{
  "encoder_arch": "mlp_mixer",
  "model": "model that answers yes/no questions on an image's attributes",
  "dataset": "aerial photos of the United States (SatlasPretrain)",
  "train_examples": 203450,
  "image_size": 48,
  "crop_scale_min": 0.5,
  "horizontal_flip": true,
  "translate": 0.12,
  "rotation_deg": 10,
  "questions_per_image": 4,
  "encoder_norm": "layernorm",
  "encoder_norm_position": "pre",
  "encoder_activation": "silu",
  "encoder_mlp_ratio": 4,
  "encoder_parallel_block": false,
  "encoder_inner_norm": false,
  "encoder_patch_size": [8, 8],
  "encoder_conv_stem": false,
  "encoder_layers": 8,
  "encoder_width": 192,
  "fusion": "prefix",
  "fusion_encoder_width": 256,
  "fusion_encoder_layers": 8,
  "fusion_encoder_norm": "rmsnorm",
  "fusion_encoder_norm_position": "pre",
  "fusion_encoder_activation": "gelu",
  "fusion_encoder_mlp_ratio": 3,
  "fusion_encoder_head_dim": 32,
  "fusion_encoder_fused_qkv": true,
  "fusion_encoder_bias": "all",
  "fusion_encoder_qk_norm": false,
  "fusion_encoder_parallel_block": false,
  "fusion_encoder_inner_norm": false,
  "fusion_encoder_moe": "top_k",
  "fusion_encoder_num_experts": 8,
  "fusion_encoder_moe_every": 2,
  "fusion_encoder_expert_mlp_ratio": 0.5,
  "fusion_encoder_experts_per_token": 2,
  "fusion_encoder_shared_expert": false,
  "fusion_encoder_positions": "rope",
  "fusion_encoder_connector": "mlp",
  "residual_init": "none",
  "optimizer": "soap",
  "beta2": 0.99,
  "lr": 0.0015,
  "beta1": 0.95,
  "shampoo_beta": 0.99,
  "eps": 1e-08,
  "precondition_frequency": 50,
  "max_precond_dim": 1536,
  "one_sided": false,
  "adamw_lr_other_params": 0.0014,
  "grad_clip": 0.5,
  "l1_shrink": 0.03,
  "ema_decay": 0.995,
  "magnitude_pruning": 0.3,
  "steps": 14100,
  "batch_size": 64,
  "epochs": 4.4,
  "lr_schedule": "cosine",
  "final_lr_fraction": 0.1,
  "warmup_steps": 420,
  "weight_decay": 0.07,
  "adamw_weight_decay_other_params": 0.01
}
Rows from block 3 of the fusion encoder of a small model that answers yes/no questions on an image's attributes, named by matrix and row number. Rows with one number within an expert belong to one neuron, the router's apart. Each number is 50 + 10 x the weight over its row's rms, rounded and kept within 0 to 99. All counts start at 0.
After each expert's rows are labels from the 100 texts, of 14976, where the router gives the expert most weight on average: "tokens" is the input token at the peak. Only what is clearly more common there than usual is listed. The data: aerial photos of the United States (SatlasPretrain).
# router: router (fusion_encoder.blocks.3.mlp.router.weight, 8x256, trained with AdamW), inputs 192-255
# up: expert up (fusion_encoder.blocks.3.mlp.up, 8x128x256), inputs 192-255
# down: expert down (fusion_encoder.blocks.3.mlp.down, 8x256x128, transposed), outputs 192-255

# expert 0
router.0:58 56 60 65 54 54 61 65 35 43 48 67 44 49 57 78 39 27 46 49 39 43 36 41 61 45 57 46 61 58 67 58 52 31 61 60 54 64 57 64 41 69 52 50 54 49 45 59 42 53 44 54 44 55 48 66 63 53 51 48 65 62 56 63
up.27:50 52 50 50 50 49 48 49 35 50 51 51 50 50 42 00 47 51 50 52 48 50 59 51 47 50 50 50 50 47 46 50 52 15 48 48 32 50 50 50 51 30 40 50 50 50 45 50 43 50 50 50 48 50 50 42 59 43 53 56 20 46 46 56
down.27:47 57 49 44 45 51 48 50 99 57 49 49 44 39 50 75 50 48 53 50 50 43 40 45 51 38 50 54 55 50 53 50 55 52 55 50 99 50 50 50 50 99 52 50 51 45 43 49 50 50 49 62 48 52 51 47 40 58 50 51 53 78 50 50
up.28:51 50 50 47 51 49 55 44 51 50 50 70 50 50 27 50 53 46 50 50 50 49 96 45 49 51 50 47 50 51 48 52 47 52 37 50 53 51 51 49 48 38 50 55 49 50 38 50 51 50 47 48 49 50 50 46 48 50 49 49 01 67 48 51
down.28:50 34 47 50 50 50 47 70 48 56 50 53 50 52 50 52 61 48 50 50 66 52 43 51 51 39 50 52 50 51 58 50 49 07 57 50 62 62 50 52 50 94 37 51 54 46 41 51 59 50 57 42 50 50 50 49 86 54 49 50 26 65 50 50
up.29:50 51 47 52 50 58 50 53 61 65 50 46 50 48 50 50 50 59 50 50 50 50 32 50 48 50 47 51 44 49 51 49 54 52 51 47 50 50 50 49 52 50 24 44 50 50 62 50 40 50 51 51 52 51 51 50 48 50 50 53 54 63 50 55
down.29:50 49 51 50 50 51 55 48 36 50 50 49 50 50 60 54 48 51 50 50 51 50 52 52 72 49 50 50 50 50 61 51 49 50 50 53 43 45 50 66 49 43 51 50 50 48 50 82 50 50 50 47 50 50 51 47 46 50 50 53 50 48 50 49
up.30:50 57 52 50 50 50 49 45 56 50 50 53 50 50 40 73 46 50 50 50 53 51 99 46 51 56 47 40 50 50 50 53 50 53 54 45 16 49 48 45 50 46 56 50 55 50 40 50 47 45 50 52 49 50 49 50 51 45 52 50 50 41 53 52
down.30:50 60 53 54 50 47 53 43 65 50 50 50 50 57 49 37 51 50 50 50 50 52 39 50 50 50 50 50 50 39 50 47 50 50 50 50 50 50 50 50 44 74 50 49 50 55 05 50 50 50 50 57 50 50 49 50 50 50 50 50 49 69 50 50
up.31:50 48 48 51 49 50 51 46 49 46 49 56 50 50 50 41 50 50 50 50 55 51 50 52 38 33 42 47 50 50 52 50 48 50 50 64 57 54 50 46 50 48 50 54 52 50 37 56 51 48 50 53 51 49 50 44 50 50 50 64 39 87 50 55
down.31:48 48 50 50 49 50 51 52 52 49 50 50 50 49 49 50 53 50 50 46 47 50 46 50 49 99 53 50 51 50 50 50 99 50 49 50 49 50 52 47 51 97 36 50 51 50 60 44 53 51 51 42 50 50 50 65 50 50 50 49 61 42 50 51
up.32:50 50 58 50 50 53 69 54 30 25 50 50 50 50 48 36 50 43 50 50 50 50 45 50 48 53 50 46 50 52 50 50 49 50 55 51 54 64 50 50 50 46 04 50 50 50 76 50 50 50 50 50 55 50 49 39 50 50 49 51 50 88 50 49
down.32:52 58 36 36 50 49 52 50 35 50 50 34 50 50 51 47 46 39 50 50 51 48 50 51 49 50 56 50 50 50 62 50 49 52 45 53 53 50 50 60 54 99 50 47 50 52 43 29 69 49 50 50 50 50 50 58 59 60 51 41 50 33 50 50
up.33:52 50 50 51 50 50 47 41 45 43 50 50 50 48 50 54 59 50 50 50 51 50 50 50 50 50 49 50 54 50 50 50 49 50 50 50 53 00 50 53 49 47 62 50 50 53 50 56 51 50 50 50 50 50 51 53 45 50 46 50 60 50 51 49
down.33:50 51 53 51 51 52 50 58 71 50 50 52 50 50 50 33 44 48 49 50 50 52 47 50 50 51 50 50 51 50 48 50 50 51 52 50 50 52 50 50 50 74 42 50 50 50 40 49 67 51 50 45 50 50 50 50 57 50 52 43 50 73 50 50
tokens: "park"

# expert 4
router.4:47 51 58 62 57 61 68 66 33 49 49 68 47 49 58 75 41 32 58 55 39 43 39 47 66 48 58 50 65 60 59 54 44 42 69 56 49 65 50 62 30 72 57 51 50 49 41 62 30 55 44 53 45 41 41 60 56 61 48 58 69 64 66 68
up.16:50 50 52 50 52 48 49 49 73 50 50 34 50 55 56 59 50 49 50 51 49 50 55 52 51 65 55 50 49 49 49 49 60 50 50 39 49 41 51 50 50 18 50 50 45 50 54 50 49 51 47 57 50 50 38 90 50 41 50 50 50 40 50 38
down.16:50 50 50 45 50 61 50 57 57 49 50 57 50 50 53 50 58 50 51 50 51 53 50 48 51 43 50 50 51 51 51 50 50 51 54 47 53 50 50 53 50 30 16 51 67 46 44 50 50 48 51 50 50 49 51 45 51 51 50 50 49 50 50 56
up.18:50 46 50 50 50 50 50 46 49 56 50 50 47 50 54 51 55 54 48 50 53 52 21 49 50 50 46 49 46 49 50 48 48 13 51 50 50 50 50 39 50 36 50 49 50 50 37 51 44 51 50 38 50 52 51 51 50 50 46 50 50 39 51 60
down.18:50 55 51 50 49 50 43 55 41 50 49 50 50 53 48 49 50 50 53 47 46 54 49 53 52 50 62 52 50 50 57 50 53 48 52 50 50 52 49 40 41 38 36 41 50 50 50 52 29 50 50 41 50 50 55 16 52 54 50 00 50 28 59 32
up.19:50 47 48 53 50 52 47 38 50 50 50 50 49 51 57 37 51 50 50 50 52 56 50 46 48 50 34 52 43 50 49 46 40 50 46 41 50 53 50 46 61 38 68 53 52 49 49 58 54 54 50 48 58 51 50 46 54 34 51 67 51 26 50 50
down.19:50 50 50 41 50 52 39 52 54 53 50 48 50 48 38 50 49 50 50 50 50 46 55 50 50 49 53 50 50 50 53 50 57 48 56 49 79 66 50 50 43 38 50 48 49 42 48 44 53 58 54 43 49 49 50 58 50 50 46 31 50 60 50 50
up.20:50 53 53 50 50 50 51 50 50 49 50 50 51 50 58 50 51 50 50 50 50 50 50 50 52 41 52 50 49 50 53 50 50 61 50 52 72 50 50 47 52 39 50 49 50 50 56 57 30 48 50 39 50 50 50 46 44 50 49 50 70 52 50 50
down.20:50 53 48 48 50 50 50 55 50 49 50 56 50 52 50 26 42 48 55 50 53 53 47 44 49 50 53 50 51 50 50 50 54 52 44 50 00 50 50 50 46 66 36 51 50 49 39 50 50 51 50 49 50 50 50 54 50 50 50 50 50 50 50 48
up.22:48 50 51 49 54 50 51 55 91 50 52 50 50 63 55 49 46 50 50 51 42 50 57 50 57 51 59 50 50 46 50 50 56 50 44 41 53 45 51 50 49 53 52 48 42 49 19 63 30 50 49 62 49 50 50 64 57 50 51 48 50 35 43 43
down.22:50 50 48 49 50 52 50 51 55 46 50 50 51 50 54 47 50 50 50 50 50 54 42 46 51 50 50 50 49 50 49 50 47 52 50 50 46 50 50 61 50 51 50 50 50 50 45 51 58 50 50 50 50 50 50 50 61 50 51 49 53 50 49 50
up.23:50 49 50 85 51 50 45 50 50 50 50 43 50 49 51 61 51 56 49 52 55 53 55 33 50 63 36 51 49 50 50 48 50 31 51 47 50 48 50 50 51 33 53 50 51 50 49 49 48 52 50 72 50 56 50 52 53 50 54 50 29 45 46 55
down.23:50 49 50 34 50 51 47 61 50 50 52 54 50 50 50 17 47 50 50 50 49 50 56 50 50 49 49 50 50 50 49 49 50 50 59 50 43 50 50 47 51 62 44 50 56 49 38 52 50 53 50 57 50 50 51 48 50 50 46 51 49 49 46 50
up.24:51 50 46 51 50 50 43 49 81 49 50 50 50 50 43 25 50 50 50 50 49 51 51 48 49 23 49 50 50 50 47 50 49 50 49 51 50 85 50 50 50 50 58 50 50 50 50 53 53 52 50 61 49 50 50 59 62 52 50 45 50 76 51 44
down.24:49 47 50 50 50 50 51 43 50 51 54 49 50 50 59 60 50 56 47 53 51 45 56 51 49 53 39 50 50 48 50 47 50 50 50 44 61 50 50 42 57 50 45 51 50 53 38 54 40 50 50 34 50 60 49 52 43 50 50 50 48 58 40 50
tokens: "park"; "river"

# expert 2
router.2:56 57 68 65 48 56 54 43 78 47 43 57 51 60 60 38 39 34 48 47 43 49 57 50 54 65 59 58 60 52 45 54 38 40 64 48 46 60 58 57 47 60 57 53 57 51 66 49 38 56 41 73 50 45 47 51 56 53 55 48 77 18 57 53
up.26:48 50 50 42 50 48 55 48 02 41 50 50 59 57 48 49 50 49 50 49 45 52 51 50 44 38 51 51 50 78 44 51 50 52 47 53 47 49 56 50 40 35 50 49 45 53 50 53 38 51 51 58 44 48 51 45 21 50 50 42 52 53 43 36
down.26:48 50 50 49 52 13 51 48 48 59 50 52 50 50 51 46 50 48 58 49 49 55 50 49 78 52 51 48 49 47 47 80 51 50 49 48 25 50 56 50 43 70 50 50 50 49 13 50 50 50 50 57 25 54 50 49 64 57 50 50 51 57 50 49
up.27:50 47 53 41 73 81 58 50 47 50 50 51 48 50 50 70 40 50 50 48 53 50 63 50 48 50 50 45 42 50 50 50 50 52 47 52 50 53 50 50 51 21 50 50 50 50 50 50 45 50 50 48 49 48 31 46 50 50 47 54 52 48 50 50
down.27:47 39 46 50 50 51 48 50 57 68 50 50 41 50 56 48 45 50 68 50 99 51 50 40 50 30 61 50 50 50 48 38 51 56 58 43 50 62 50 59 48 50 50 50 56 50 50 37 50 50 50 43 48 41 57 47 50 50 50 50 50 46 50 53
up.28:48 50 49 43 51 49 49 49 52 48 50 51 52 52 50 00 48 50 50 50 51 50 61 52 51 51 50 42 48 53 50 53 53 50 51 50 48 50 52 54 50 50 52 51 51 50 51 50 51 51 50 54 48 50 48 48 49 49 50 50 49 57 49 49
down.28:53 49 49 51 50 53 52 49 50 54 50 54 49 48 47 95 52 50 51 50 50 51 53 50 50 49 49 52 52 50 65 47 50 48 51 48 46 50 48 50 52 45 46 52 52 50 35 50 09 52 48 50 50 50 48 48 54 49 51 50 61 49 52 52
up.29:50 50 50 99 50 50 35 48 48 49 50 45 50 50 52 93 50 50 50 50 50 50 54 53 15 47 49 50 40 50 52 50 50 47 50 50 12 62 50 50 50 97 50 50 50 48 66 48 54 50 50 50 53 49 50 79 51 49 50 52 44 66 50 55
down.29:50 40 50 50 47 56 49 50 39 50 50 59 50 49 49 54 53 50 47 50 43 50 50 49 59 50 54 50 46 50 59 48 63 52 27 50 52 48 50 52 51 53 63 47 50 50 50 51 49 53 52 77 46 49 53 54 50 50 50 42 52 50 50 50
up.30:48 42 56 50 50 55 46 40 26 21 50 48 50 51 50 61 50 54 50 51 50 51 50 53 50 55 34 44 50 55 49 45 41 35 46 57 49 53 48 50 50 48 36 47 45 52 55 61 71 62 50 50 55 47 57 54 50 42 49 50 49 47 34 57
down.30:50 68 52 45 48 50 41 69 48 50 48 52 58 56 48 53 55 44 50 43 51 55 31 46 50 53 54 50 51 54 37 61 50 58 36 48 34 44 51 60 50 30 47 55 52 48 31 51 66 52 52 48 48 51 38 52 51 30 60 46 50 54 50 55
up.31:50 50 40 50 53 54 51 53 82 50 50 51 50 57 51 50 53 44 50 49 55 60 55 56 45 52 37 46 27 51 99 50 54 63 52 50 50 50 50 51 48 41 66 50 50 51 49 50 50 48 50 46 51 50 50 48 48 53 50 55 45 45 50 52
down.31:50 52 49 56 50 52 41 33 50 55 51 62 50 54 49 23 47 51 60 51 50 51 67 50 47 53 51 52 52 50 48 50 49 56 36 55 44 49 55 86 50 44 44 53 53 50 48 51 80 68 52 50 35 49 50 55 75 50 46 49 48 46 50 50
up.32:51 50 84 50 51 55 51 76 50 34 50 50 50 58 50 50 60 50 50 50 53 50 51 68 50 50 50 56 64 53 50 48 50 50 49 50 70 51 50 58 39 44 49 50 50 49 52 50 50 51 50 46 51 49 50 40 52 50 49 49 50 50 50 52
down.32:50 48 48 52 50 51 51 52 54 50 50 50 50 50 52 42 43 50 50 49 30 50 50 47 50 50 53 50 48 50 50 50 50 47 99 50 50 44 50 34 50 52 16 50 51 49 50 50 50 45 50 54 50 48 45 50 57 50 50 43 47 99 50 50
tokens: "crop field"; "river"

# expert 7
router.7:52 53 58 52 54 49 75 81 66 49 54 56 43 44 64 38 59 43 52 52 35 50 51 43 56 50 57 45 48 53 56 54 52 47 48 50 32 43 49 53 47 51 41 54 48 57 41 58 59 55 47 68 49 49 50 74 61 55 53 42 50 47 57 55
up.16:46 38 55 50 50 49 43 53 28 50 50 19 50 43 50 53 49 41 50 48 57 48 50 51 50 51 50 50 57 56 48 49 49 50 39 50 50 53 50 47 47 73 49 46 46 50 47 35 57 50 50 52 50 37 50 15 30 50 51 50 70 56 50 50
down.16:50 50 50 48 52 52 46 50 53 55 53 53 50 50 41 46 58 50 49 49 37 50 54 50 52 53 50 52 50 50 36 50 50 43 38 50 69 50 50 46 49 31 37 50 53 50 59 50 59 50 50 55 50 50 50 50 51 50 50 50 50 64 53 50
up.17:53 48 30 34 51 50 59 52 40 50 50 61 51 50 60 61 50 50 51 50 50 50 53 50 47 50 50 50 48 50 50 50 38 50 49 50 50 50 50 67 48 50 56 50 33 50 79 38 39 48 50 45 50 50 50 50 54 50 50 50 52 34 50 49
down.17:50 54 53 50 53 50 57 34 46 50 50 50 50 50 50 50 45 50 43 49 50 48 63 49 46 50 48 50 50 50 50 50 50 56 40 50 50 49 50 50 48 75 49 50 48 50 50 50 50 50 50 50 50 50 52 45 79 50 48 52 50 52 50 53
up.18:49 50 50 48 50 51 38 50 19 50 50 43 51 50 52 56 50 50 50 51 50 50 29 48 50 88 50 51 53 50 52 48 42 64 70 48 50 39 50 51 48 26 50 52 42 51 37 50 50 51 50 48 48 47 33 56 71 50 46 54 50 48 50 50
down.18:48 47 49 50 50 51 49 34 50 55 63 51 50 48 56 50 57 50 50 50 46 50 49 38 50 54 50 40 49 50 53 50 52 53 48 50 56 47 50 57 50 56 29 50 49 49 50 54 55 50 56 50 50 59 50 26 45 50 50 50 47 43 46 48
up.19:50 50 54 50 50 50 50 52 51 51 50 57 44 53 53 52 44 50 53 50 50 46 49 52 50 44 56 50 50 52 50 50 51 62 54 51 39 43 50 54 50 44 50 53 44 50 52 51 49 47 49 36 50 50 42 49 88 50 51 50 50 50 52 45
down.19:51 49 51 50 50 50 57 50 50 52 50 49 50 49 50 50 50 50 52 51 56 51 51 50 50 55 50 51 50 50 56 50 49 50 49 51 52 50 50 57 50 49 52 50 51 50 44 60 50 49 51 49 51 52 50 47 57 50 50 50 44 50 50 57
up.20:55 48 51 50 65 49 41 50 50 50 43 48 50 50 38 51 69 50 50 52 62 51 50 50 45 50 50 50 44 49 51 51 50 55 52 50 43 52 50 50 39 51 48 52 53 50 47 50 50 46 52 48 56 53 50 53 50 50 46 50 57 61 49 50
down.20:41 50 53 50 56 50 27 43 46 50 50 50 50 57 25 29 48 50 41 48 46 63 48 11 50 57 50 50 50 50 50 50 46 50 60 52 44 31 48 51 39 29 52 50 50 53 50 50 40 66 50 50 50 56 50 50 50 50 49 89 41 76 45 50
up.21:50 50 52 51 54 50 06 49 41 50 50 52 50 52 50 50 50 46 50 50 44 50 49 50 54 00 51 50 48 50 49 50 50 47 39 43 85 73 51 50 62 50 49 50 53 50 51 50 50 48 51 63 50 46 50 36 42 50 51 50 49 50 54 50
down.21:50 50 65 50 50 74 50 83 50 47 50 52 50 50 52 50 64 50 52 53 50 48 57 50 55 56 50 50 46 50 48 50 51 56 52 49 05 56 50 30 50 44 50 55 50 50 59 49 50 50 49 50 50 50 50 45 50 52 58 50 51 42 50 50
up.22:51 54 50 52 50 50 31 54 71 50 50 52 50 55 58 49 54 49 50 50 53 52 50 49 50 50 50 50 49 49 52 50 51 50 50 99 65 46 50 49 50 53 50 50 50 42 45 53 50 50 50 37 50 51 64 51 50 50 50 49 48 48 52 48
down.22:50 50 46 50 51 47 83 55 37 49 50 47 49 54 51 49 50 52 48 54 49 50 42 50 56 53 48 52 50 50 48 50 48 00 51 00 54 51 50 50 50 50 55 50 49 50 50 63 49 48 47 21 49 51 42 49 33 50 47 50 49 43 50 50
tokens: "road"

# expert 5
router.5:60 56 60 53 56 63 58 65 36 50 58 64 45 52 61 84 40 41 46 54 35 44 42 46 69 41 62 38 58 59 63 58 49 35 65 58 52 59 55 62 41 67 59 45 60 54 44 66 41 60 43 48 43 46 47 59 58 54 43 48 68 63 59 67
up.17:49 48 52 51 50 51 46 50 78 25 52 48 50 54 51 58 35 50 50 50 49 49 50 50 73 50 50 49 50 50 51 51 49 81 34 49 50 33 50 50 50 50 50 52 49 50 06 52 52 49 47 68 50 50 50 50 50 50 51 50 73 40 45 50
down.17:50 50 52 50 49 50 45 45 50 50 50 50 50 51 44 44 59 50 50 50 50 52 50 34 43 46 48 49 51 50 50 50 49 50 49 45 51 50 50 50 59 54 99 40 51 50 64 50 20 50 50 50 50 50 55 53 58 56 50 50 56 46 50 50
up.18:61 50 52 54 50 50 44 51 50 54 51 50 50 50 44 61 60 52 52 50 58 53 52 39 50 60 41 50 52 39 54 50 53 48 44 47 47 50 48 50 48 70 57 51 50 48 65 51 58 49 50 35 50 51 65 42 55 50 49 49 17 17 50 51
down.18:50 54 49 47 50 46 54 49 52 50 50 49 50 51 40 39 48 48 49 49 43 50 47 51 50 41 50 50 50 50 50 50 52 46 50 50 50 47 50 51 49 56 74 48 47 51 49 49 18 48 50 47 48 50 48 50 53 50 50 52 52 25 50 49
up.19:51 50 50 46 50 50 48 51 43 47 52 50 50 50 53 60 50 50 51 51 50 51 50 48 77 51 47 49 52 50 49 52 48 26 43 50 25 48 51 47 49 50 54 52 52 50 43 52 50 50 50 99 50 50 50 60 47 50 49 42 51 57 50 51
down.19:49 45 50 50 50 50 48 48 62 49 50 50 50 50 45 16 50 48 50 49 49 51 51 50 50 52 50 49 59 51 49 51 49 49 50 51 71 53 50 50 50 68 49 47 51 50 54 48 54 50 48 00 50 49 49 51 46 50 49 55 51 50 50 48
up.20:50 50 50 54 50 53 50 78 50 81 50 45 44 50 52 00 70 51 50 50 50 53 50 43 52 18 50 56 50 50 54 50 50 57 47 50 50 50 50 49 51 51 49 50 50 50 50 50 70 51 50 50 50 50 83 58 53 50 50 55 22 33 50 49
down.20:50 50 50 57 50 52 51 41 71 50 50 50 50 50 45 10 50 50 50 50 55 50 50 50 50 50 50 49 51 50 52 50 54 50 49 50 50 44 50 50 50 60 60 50 50 48 34 50 90 50 51 50 50 50 52 50 53 50 50 50 40 00 50 50
up.21:50 51 50 49 50 50 59 53 50 50 50 51 50 50 59 99 47 50 50 50 51 50 56 52 47 48 50 50 51 51 51 50 48 50 50 46 50 00 50 51 50 56 50 50 50 50 45 50 44 50 50 23 50 49 45 39 56 50 50 50 51 42 50 51
down.21:50 56 50 50 50 50 50 49 46 50 53 50 50 50 52 34 50 50 50 50 49 51 47 50 52 50 49 50 50 50 51 50 50 50 49 50 48 85 50 50 51 33 50 50 48 54 45 50 51 50 50 60 50 51 50 50 52 52 50 51 41 52 50 53
up.22:47 50 50 56 50 43 44 50 48 50 47 43 50 50 50 35 59 50 49 49 49 52 53 48 47 50 50 59 55 44 50 42 51 50 48 51 89 50 50 48 53 54 50 46 54 50 35 50 42 52 52 95 58 52 65 41 49 50 50 53 40 45 50 50
down.22:52 37 52 52 50 50 43 47 45 52 47 51 50 49 48 64 47 53 52 50 51 48 35 50 50 60 49 50 49 47 51 49 49 52 50 51 60 46 50 50 46 87 59 52 50 41 30 49 37 50 50 50 51 50 50 56 48 48 50 48 76 60 50 43
up.23:55 54 40 46 50 50 54 69 65 52 49 63 50 48 29 76 58 50 50 50 60 49 50 48 46 51 50 73 50 50 49 48 45 50 50 35 60 52 50 48 50 57 51 50 50 45 50 48 55 52 50 35 51 50 50 53 56 50 50 50 50 47 50 52
down.23:50 50 54 51 50 50 45 50 49 50 55 50 50 58 50 97 55 50 50 50 50 49 48 49 50 43 45 50 50 50 55 50 51 52 49 50 50 53 50 50 50 09 50 50 50 69 53 55 50 49 50 52 50 50 50 50 51 50 49 50 43 43 50 49
tokens: "river"; "park"

# expert 1
router.1:44 59 61 59 63 55 61 69 32 51 42 66 41 49 63 87 34 38 54 45 47 40 41 40 69 60 52 53 55 50 60 57 43 37 69 56 49 53 51 65 36 73 59 49 52 53 45 67 26 54 40 47 43 43 44 62 63 48 53 53 64 64 56 68
up.17:56 50 52 50 49 51 50 56 50 49 50 50 50 44 47 48 50 50 50 50 51 50 48 49 45 51 52 54 51 50 57 50 50 59 52 48 50 59 50 42 49 52 64 51 47 48 24 49 51 52 50 46 53 48 51 41 52 48 51 51 52 50 51 53
down.17:49 50 52 50 50 49 56 49 38 50 50 50 50 50 51 50 48 50 50 50 50 46 49 58 51 50 50 50 51 50 61 50 49 48 52 48 50 48 50 50 49 50 50 50 50 50 53 49 55 50 51 51 50 50 50 48 52 50 46 49 50 23 50 49
up.18:51 51 54 50 50 50 47 51 53 65 50 51 50 31 48 62 52 50 50 50 48 50 53 50 47 50 52 50 50 50 50 50 46 50 51 35 58 55 50 50 48 49 03 49 53 49 27 53 43 60 51 23 49 50 49 56 43 42 44 50 42 45 50 55
down.18:47 51 37 50 50 53 50 53 51 53 50 52 50 52 60 18 49 49 48 51 54 51 50 50 50 43 49 50 50 50 47 50 48 51 79 51 67 48 51 43 50 55 52 56 48 49 20 49 51 50 49 50 50 44 51 50 50 50 51 50 63 45 51 46
up.19:50 51 50 89 50 50 50 52 56 40 50 52 50 50 58 49 32 50 52 50 46 47 48 50 52 50 55 50 50 50 39 51 50 50 37 53 50 46 51 50 50 50 50 51 48 50 43 50 50 53 50 82 49 35 50 47 45 50 43 57 35 50 50 32
down.19:50 64 52 32 50 50 71 49 26 50 50 47 50 50 49 49 50 49 51 50 49 50 50 51 35 53 50 50 48 50 50 50 48 50 49 50 50 73 50 53 52 59 50 48 51 50 38 50 92 50 50 50 50 50 64 50 50 50 50 50 50 00 50 55
up.20:50 43 51 49 50 50 51 45 50 50 50 50 50 50 50 73 57 51 50 50 50 48 54 50 47 50 49 46 50 50 49 51 54 51 48 50 50 36 49 44 49 78 50 50 50 50 63 53 40 50 50 50 50 50 50 50 48 50 50 50 50 50 50 50
down.20:50 50 56 50 50 50 52 50 66 49 50 51 50 48 50 50 53 50 50 50 51 50 46 50 48 50 50 52 50 50 48 49 50 50 42 49 46 46 50 50 50 47 52 50 52 49 49 50 51 50 50 40 50 50 50 50 55 50 50 49 48 99 50 50
up.21:51 51 51 54 50 46 45 35 81 53 51 49 50 53 58 50 50 50 49 50 47 51 62 34 40 50 50 50 50 45 51 50 48 50 32 42 53 50 50 50 56 50 51 50 50 49 50 56 51 50 50 42 50 58 50 57 43 50 50 49 42 48 50 53
down.21:50 52 49 50 53 49 50 50 36 50 50 49 45 51 50 50 47 50 50 50 50 50 57 53 48 50 50 50 43 49 50 50 50 50 47 47 58 36 50 50 50 38 34 50 50 51 13 50 48 50 50 50 54 50 50 52 51 50 49 50 47 50 50 49
up.23:50 48 52 50 50 50 47 50 50 50 50 46 51 59 52 50 50 51 50 50 50 50 47 50 50 60 40 48 50 46 50 51 47 52 50 50 50 44 50 48 50 50 59 51 53 49 50 70 49 43 50 38 50 50 50 54 85 42 51 57 00 57 48 60
down.23:50 50 50 50 50 49 16 43 51 50 50 50 50 51 50 55 00 50 50 50 99 50 53 50 50 52 50 50 50 50 50 50 50 50 50 43 53 50 50 47 54 43 51 50 51 50 49 51 47 49 50 50 50 51 50 50 49 50 50 51 47 47 50 50
up.24:50 46 49 50 50 50 45 44 48 34 50 48 49 53 34 44 50 47 50 50 52 52 70 52 46 88 50 50 70 50 50 51 52 49 45 52 43 50 50 50 50 50 68 51 50 50 34 47 41 45 50 69 50 50 49 50 58 50 52 51 51 04 50 54
down.24:50 66 48 50 49 49 22 53 56 52 49 49 50 52 42 50 51 50 50 50 50 45 58 50 50 44 50 50 53 49 51 46 48 51 49 52 49 44 50 64 51 60 01 46 50 51 50 53 64 65 50 73 50 60 49 53 35 51 48 52 38 82 50 49
tokens: "park"; "parking lot"