config.yaml
encoder_mlp_ratio: 4
fusion_encoder_mlp_ratio: 3
fusion_encoder_parallel_block: false
beta2: 0.99
lr: 0.0015
beta1: 0.95
precondition_frequency: 50
grad_clip: 0.5
lr_schedule: "cosine"
warmup_steps: 420
weight_decay: 0.07
Rows from block 3 of the image encoder of a small model that answers yes/no questions on an image's attributes, named by matrix and row number. Rows with one number belong to one neuron. Each number is 128 + 24 x the weight over its row's rms, rounded and kept within 0 to 255. All counts start at 0. Numbers have three digits each.
After each neuron's rows are labels from the 100 images, of 14976, where the neuron reaches its highest value: "place" is the part of the image that holds the peak; "lies over" is the class under the peak. Only what is clearly more common there than usual is listed. The data: aerial photos of the United States (SatlasPretrain).
# fc1: MLP up (encoder.blocks.3.mlp.fc1.weight, 768x192), inputs 0-63
# fc2: MLP down (encoder.blocks.3.mlp.fc2.weight, 192x768, transposed), outputs 0-63

fc1.760:128130128128139128128133129128121128120128128104128132156097121117142128131106128128128142128121144128110163128152155146128128128128138128122129139115090136134128128106128128120163124255133096
fc2.760:133134099124136142128134131128134116128128128102128128099160193128115128088128128124101128128128102150164128157129121131128093150128114128128110103076198184128137128128128128093090117128122128
place: bottom centre
lies over: crop field

fc1.128:127127127129127128126128126128128130128127117131129126126044128128132129128128128128164127128128127134137130124128123130129127128128127129195130128127120125179128128130123128129130128128127139
fc2.128:126132130128123130133128128129126131127128129129128133128184121124128128128113127129095121126137128157126128128136127127120126127130130131097131128127129012228128129121130130127123084128132128
place: top right
lies over: crop field

fc1.480:128131127128128127129128128128128128129128128130129130125128132128128128129130130125128130128129128132126127131218128130128128128128128128068128129131176128127125129128128128128127128127128137
fc2.480:127126130125128127130128127128128128127128127131118128125129129130127125131130129128129121128128127146129127127255127128128126127128128127128129122131000127128128128128125128129127132128128128
place: bottom centre
lies over: crop field

fc1.660:128124128128128117124123127133128120088136137128152137124128150128136038120120131124128128128126128127132125128128123128178121102130153128127136125128052128101116118129140128128128128126127112
fc2.660:076128135084129132115122110113128141137124104132128128122122140162128128188159121128128128127165160128150127109128129084128133127128138120118128128127129137143132117130133134180128128117133185
place: top right
lies over: crop field

fc1.528:129128128125120130128138181128128128130128128106128128130131128128126128153128128185119159128127128099128128128120126128118128134128127134168076131123072139124074128128129128136128118128127128
fc2.528:098128126122126128133128128128170130128125128128128128146092126129138128128113118128127150128145128128128134115128128128132128128128128124155147122128134138090128128132118123121147132128142144
place: bottom centre
lies over: crop field

fc1.635:134128018125149128128128122120128128127148128132054102131128127128128136129126128128118117129082128128128152117136128128128137128127116124166128134138137128127104125130128128126128119128119128
fc2.635:127128128128109184097110152128128134158156135123183141053128125163128128109128091128128134128114080123157128135152128130127095128128133123133128139041135132128138130117157128124082109104128112
place: top right
lies over: crop field

fc1.194:128151127124129255127129152120128113132132128128121128128155127127127136128128128255128135141100128128126136132128113128105128128125128155119132120152138134127128128127133128128128127144086125
fc2.194:128082124118112000130128114128128128126139128109128128138128133128115124117127128128137128128128128071152135116130122163130113128126127128189097123120127131155128128152105120128136093128150128
place: bottom centre
lies over: crop field

fc1.141:126128119142142128110121128145072161128128128128154083121081128106128142128191128128091121125131120173145122129128104128131133168133079185128079152128130152114126121128128117093128085200128107
fc2.141:128112112128127128137216128128128095166103128128119128125129164134117129102128128147131120128124153128108123068146128128139129128128125120131125128128121112147128122138130128159140027128182128
place: top right
lies over: crop field